From a checkpoint of a small masked image model: decoder width 128.
Rows from block 7 of the encoder of a small masked image model, named by matrix and row number. Rows with one number belong to one neuron. Each number is 50 + 15 x the weight over its row's rms, rounded and kept within 0 to 99. All counts start at 0.
After each neuron's rows are labels from the 100 images, of 14976, where the neuron reaches its highest value: "strongest on" is what is common among them. Only what is clearly more common there than usual is listed. The data: microscope photos of single blood and bone marrow cells.
# fc1: MLP up (encoder.blocks.7.mlp.fc1.weight, 1024x256), inputs 215-255
# fc2: MLP down (encoder.blocks.7.mlp.fc2.weight, 256x1024, transposed), outputs 215-255

fc1.493:48 48 61 61 50 37 44 46 76 61 46 46 51 60 51 36 23 52 58 46 34 33 41 52 40 37 58 67 33 80 51 56 62 23 33 61 38 36 26 80 58
fc2.493:57 43 46 58 47 49 53 32 26 36 80 49 65 86 53 58 82 34 57 79 31 53 36 67 81 53 57 79 32 73 69 17 50 54 79 47 47 22 85 77 47
strongest on: cell type: eosinophil

fc1.613:34 52 35 22 70 33 62 44 42 92 27 43 63 63 65 67 35 58 57 27 45 54 59 39 43 68 61 73 61 56 50 59 27 32 49 46 49 19 36 41 41
fc2.613:57 33 31 38 74 55 28 60 43 44 44 70 66 63 54 57 59 69 36 55 49 42 66 49 48 49 80 43 75 46 37 29 44 30 51 65 70 37 55 34 61
strongest on: cell type: segmented neutrophil

fc1.232:76 38 54 29 47 41 17 32 56 76 65 75 65 64 41 33 49 27 41 38 58 74 51 61 55 62 50 63 59 43 70 61 36 58 64 45 29 58 48 52 54
fc2.232:53 37 65 64 67 42 67 47 31 42 27 71 65 31 58 27 24 38 64 74 35 36 44 55 45 46 51 58 44 50 29 53 52 57 69 63 47 31 49 60 46
strongest on: smear: peripheral blood

fc1.54:64 53 71 56 26 60 50 28 71 72 53 26 42 52 39 58 46 74 33 64 55 41 61 52 54 38 37 15 50 29 77 53 39 27 48 35 83 43 48 66 48
fc2.54:71 21 61 35 63 57 45 22 66 43 58 64 44 22 53 40 42 34 51 66 55 51 41 43 35 63 53 36 27 78 76 79 39 37 74 52 40 36 70 59 54
strongest on: cell type: artefact

fc1.763:73 42 56 44 47 62 58 99 42 23 70 52 39 48 55 44 55 64 43 56 39 28 42 48 57 47 82 48 36 34 28 37 38 51 45 36 62 47 60 58 60
fc2.763:52 65 54 60 23 56 70 19 46 39 62 62 46 33 59 64 37 59 43 42 56 23 55 51 37 46 38 33 44 61 65 53 42 65 77 43 40 35 57 41 58
strongest on: cell type: promyelocyte

fc1.374:47 74 27 52 43 52 51 46 53 13 47 79 49 46 48 12 30 54 57 55 46 64 19 51 48 41 63 55 74 96 48 66 49 30 24 46 34 26 53 29 58
fc2.374:53 45 67 80 47 61 53 62 52 96 48 44 65 49 73 66 73 23 40 59 56 32 48 46 49 61 28 33 50 32 59 63 50 69 90 27 55 52 64 56 38
strongest on: cell type: segmented neutrophil

fc1.614:58 49 29 41 47 49 57 58 59 27 68 29 44 46 36 49 64 49 49 40 61 50 37 26 61 41 72 75 26 29 39 66 32 48 74 55 45 75 39 58 70
fc2.614:69 43 31 52 76 67 46 68 57 68 44 49 60 33 33 45 65 37 70 54 87 65 57 46 29 66 59 43 55 43 44 39 55 78 45 57 40 36 55 71 48
strongest on: smear: peripheral blood

fc1.361:35 59 58 38 31 37 55 37 35 61 38 45 65 44 53 61 58 52 55 35 31 53 67 46 69 72 46 27 49 46 49 49 38 46 55 49 49 37 28 42 36
fc2.361:52 66 35 33 52 66 50 30 39 55 79 34 57 42 52 54 51 55 52 48 33 84 56 51 49 62 65 56 64 33 52 54 30 50 24 68 52 55 67 61 48
strongest on: cell type: eosinophil; smear: peripheral blood

fc1.409:42 35 41 34 60 58 59 41 59 74 56 48 61 33 58 41 45 50 35 74 29 68 49 23 32 38 59 48 56 39 35 47 27 50 46 48 68 76 86 72 49
fc2.409:32 43 29 32 40 44 56 54 40 64 38 71 48 60 46 49 41 69 43 58 54 57 66 38 37 57 72 62 38 55 65 32 43 63 28 51 47 55 23 54 50
strongest on: cell type: eosinophil; smear: peripheral blood

fc1.551:59 57 23 46 63 60 67 40 52 75 45 54 63 26 71 79 72 28 75 32 39 56 34 21 47 48 60 60 70 55 68 34 75 67 53 69 13 46 44 42 36
fc2.551:36 75 57 54 31 56 51 39 58 43 34 48 75 47 67 69 45 64 66 29 62 55 64 53 58 48 40 40 37 44 46 48 44 56 44 67 76 60 42 38 40
strongest on: cell type: erythroblast

fc1.346:38 56 25 35 66 24 49 69 37 59 47 55 36 34 66 50 34 55 64 53 38 79 27 39 70 54 56 42 52 51 43 54 50 43 65 54 64 80 64 43 41
fc2.346:49 33 35 35 63 39 16 62 25 71 35 55 62 56 35 54 37 72 40 60 44 34 68 77 39 45 88 62 71 45 40 56 38 45 66 49 66 70 34 67 52
strongest on: cell type: segmented neutrophil

fc1.731:53 52 37 54 40 45 58 36 47 46 24 20 63 55 09 58 82 30 59 50 57 46 40 48 45 39 64 47 59 66 42 32 55 30 25 71 63 75 99 41 59
fc2.731:18 48 37 35 35 26 38 61 64 76 43 75 42 45 44 55 33 59 50 45 55 56 58 78 31 47 53 53 50 43 27 17 55 45 59 22 34 39 94 62 34
strongest on: smear: peripheral blood

fc1.417:55 50 49 72 47 54 73 58 31 55 52 58 83 28 53 76 57 45 40 45 26 42 79 53 44 55 63 54 77 42 61 72 35 33 48 43 24 62 76 80 49
fc2.417:48 40 62 71 65 45 39 63 53 51 39 40 54 52 58 56 66 35 72 51 27 51 44 42 63 66 49 40 48 49 70 56 41 26 49 45 27 71 42 60 32
strongest on: cell type: erythroblast

fc1.299:34 44 80 41 43 45 07 49 70 88 43 40 52 35 59 46 38 23 49 37 47 72 50 44 56 62 68 46 46 42 64 45 41 67 62 08 70 23 59 70 51
fc2.299:69 64 48 59 39 52 54 64 38 27 52 40 49 53 47 66 65 50 78 24 51 54 52 36 30 79 30 69 74 55 40 62 54 39 77 93 25 65 29 47 55
strongest on: smear: peripheral blood

fc1.689:54 49 64 75 51 63 35 36 49 28 47 48 22 54 54 94 45 33 30 22 65 70 47 54 53 36 36 52 47 34 50 54 63 48 28 50 76 21 47 53 64
fc2.689:52 41 36 26 65 15 83 65 44 62 51 67 29 41 20 45 51 51 72 58 47 62 57 48 37 67 55 57 44 81 71 23 45 60 24 47 78 55 39 27 61
strongest on: cell type: erythroblast

fc1.10:52 50 67 40 35 59 27 67 60 38 70 47 52 57 54 69 45 61 91 64 56 77 65 35 44 61 75 48 57 56 75 34 54 40 40 70 64 49 69 44 37
fc2.10:52 47 42 47 20 42 62 51 45 51 50 53 61 53 53 39 62 73 74 60 28 52 72 39 37 41 46 64 66 80 70 65 40 45 14 38 61 64 29 65 67
strongest on: smear: peripheral blood

fc1.688:60 55 73 83 37 48 54 49 47 32 48 41 75 35 50 32 55 46 46 12 22 59 16 51 34 49 42 26 58 22 59 56 59 61 16 51 48 54 50 50 51
fc2.688:32 72 41 33 34 71 32 58 32 46 47 33 58 65 54 67 41 70 47 70 58 24 57 48 42 49 48 45 55 78 78 41 65 61 48 61 44 39 43 73 42
strongest on: cell type: erythroblast

fc1.699:24 37 60 15 58 60 54 64 47 47 57 50 75 30 59 39 46 54 58 61 48 68 45 36 34 42 43 51 57 32 48 64 54 71 65 61 24 48 37 45 52
fc2.699:36 33 57 30 55 60 76 21 68 39 31 24 23 72 44 87 37 74 42 55 53 49 62 68 68 39 80 70 53 36 24 38 57 43 24 66 45 65 23 41 43
strongest on: cell type: eosinophil

fc1.348:44 44 59 66 47 51 32 45 42 39 61 36 39 64 51 42 51 40 57 41 16 74 36 85 37 38 49 60 34 58 49 51 27 64 52 48 39 48 67 54 57
fc2.348:67 53 76 36 46 28 52 54 29 13 64 32 39 33 53 66 73 42 40 30 36 64 40 53 46 50 53 83 60 27 46 35 52 56 71 54 62 53 49 40 53
strongest on: smear: peripheral blood

fc1.372:50 76 45 38 59 73 57 75 78 52 62 48 51 49 47 42 35 55 32 23 75 18 43 57 61 44 65 15 37 50 64 44 53 29 44 42 51 74 51 53 34
fc2.372:50 23 68 44 50 65 46 30 61 63 49 38 57 46 52 62 54 43 70 40 65 35 38 72 27 39 56 80 56 47 45 21 60 42 64 46 67 45 41 40 51
strongest on: cell type: promyelocyte

fc1.143:31 60 39 40 47 70 41 52 13 48 50 49 78 30 28 25 67 29 54 33 60 68 62 39 32 57 67 52 32 41 58 45 49 61 42 50 39 55 57 69 48
fc2.143:28 40 28 45 43 51 77 59 45 53 66 59 48 45 36 51 54 22 39 49 47 29 59 56 43 42 42 49 49 25 28 55 54 56 51 42 43 66 36 56 33
strongest on: cell type: artefact

fc1.384:64 58 55 53 62 65 33 42 62 62 61 44 47 58 39 57 31 43 44 68 41 38 29 59 73 73 54 67 58 39 51 55 31 37 39 56 33 47 36 51 24
fc2.384:38 61 73 45 39 49 32 34 51 33 67 46 57 39 63 49 39 12 59 35 41 61 22 49 60 20 12 22 65 96 58 62 56 55 44 73 31 53 41 49 45
strongest on: cell type: segmented neutrophil

fc1.517:56 47 19 39 57 31 59 56 28 56 24 48 51 56 53 55 41 45 32 46 43 50 36 54 23 41 26 34 68 36 33 70 43 25 47 86 44 59 71 68 58
fc2.517:48 70 24 34 53 32 44 61 48 58 42 45 42 39 27 45 29 34 76 51 50 55 45 39 68 36 35 58 76 52 47 49 50 63 55 48 53 45 37 60 36
strongest on: cell type: eosinophil

fc1.475:50 36 69 54 68 37 37 79 63 67 44 40 54 47 56 67 63 52 52 63 28 63 32 30 68 61 62 50 68 55 31 71 64 35 40 69 75 52 51 83 53
fc2.475:27 51 62 68 50 52 57 58 52 00 48 54 53 49 24 50 41 53 37 59 63 54 52 71 18 77 43 39 51 38 72 65 40 62 47 51 41 46 37 55 48
strongest on: cell type: segmented neutrophil

fc1.35:69 48 44 57 62 63 56 78 61 70 61 14 56 54 28 52 61 51 43 31 43 64 66 50 46 38 46 29 41 50 59 31 63 70 62 51 74 30 79 36 49
fc2.35:61 46 68 40 51 46 30 41 56 53 51 51 49 54 58 43 55 36 47 56 45 14 49 82 25 72 57 51 43 65 39 36 68 51 31 66 49 44 66 50 45
strongest on: cell type: artefact

fc1.233:75 51 51 70 39 60 60 55 44 33 70 34 18 53 61 44 71 53 09 24 81 49 39 21 26 53 46 66 53 28 51 36 45 60 48 54 66 34 49 65 42
fc2.233:51 51 58 60 57 55 56 43 36 69 40 39 53 39 34 59 47 49 70 33 41 71 41 51 89 67 50 41 32 62 33 55 29 62 47 16 33 44 70 50 45
strongest on: cell type: erythroblast

fc1.612:38 58 63 67 65 66 52 40 44 47 25 62 49 60 37 64 68 39 50 52 25 50 34 41 49 55 45 34 24 55 33 46 38 60 27 46 61 43 54 41 55
fc2.612:28 64 63 40 55 65 37 26 56 64 61 28 88 51 88 45 50 57 91 44 66 51 47 73 55 47 35 51 46 70 71 46 36 35 20 45 74 56 46 43 59
strongest on: cell type: erythroblast; cell type: lymphocyte

fc1.622:91 38 71 43 43 50 44 56 57 73 57 16 57 68 39 41 68 42 13 44 46 32 47 58 28 37 57 62 53 42 35 62 49 52 63 38 27 35 62 30 65
fc2.622:49 65 43 44 61 42 53 79 46 42 52 66 48 53 22 36 64 79 53 54 44 24 59 51 28 49 66 36 51 49 52 48 36 54 57 66 41 37 38 70 73
strongest on: cell type: artefact

fc1.414:36 55 26 46 64 43 43 76 79 20 58 63 62 47 64 49 31 70 35 52 66 57 51 44 45 27 51 57 76 49 31 68 66 44 49 67 28 60 09 44 52
fc2.414:33 51 34 40 56 48 60 62 58 43 44 60 55 54 35 38 41 67 69 46 57 25 43 23 45 39 68 77 46 43 54 72 45 68 67 66 43 45 54 71 47
strongest on: cell type: eosinophil

fc1.380:37 42 48 09 46 26 58 48 36 44 34 64 43 54 66 67 57 46 54 26 27 63 77 72 61 64 50 32 49 36 65 72 25 79 67 41 53 52 48 40 55
fc2.380:91 77 42 62 67 45 54 39 51 26 43 34 43 30 36 49 34 48 51 46 57 38 44 41 50 51 14 37 71 57 47 31 43 37 47 51 36 47 26 28 48
strongest on: cell type: eosinophil

fc1.725:37 36 49 59 39 53 59 41 52 54 68 54 66 34 22 80 35 37 38 31 37 30 22 48 62 71 34 40 49 63 54 72 00 49 58 38 43 66 48 64 60
fc2.725:62 56 49 39 59 72 77 39 51 64 69 52 45 39 63 54 74 24 67 62 74 63 40 54 54 37 27 51 27 29 50 55 63 49 25 53 33 54 69 41 56
strongest on: cell type: segmented neutrophil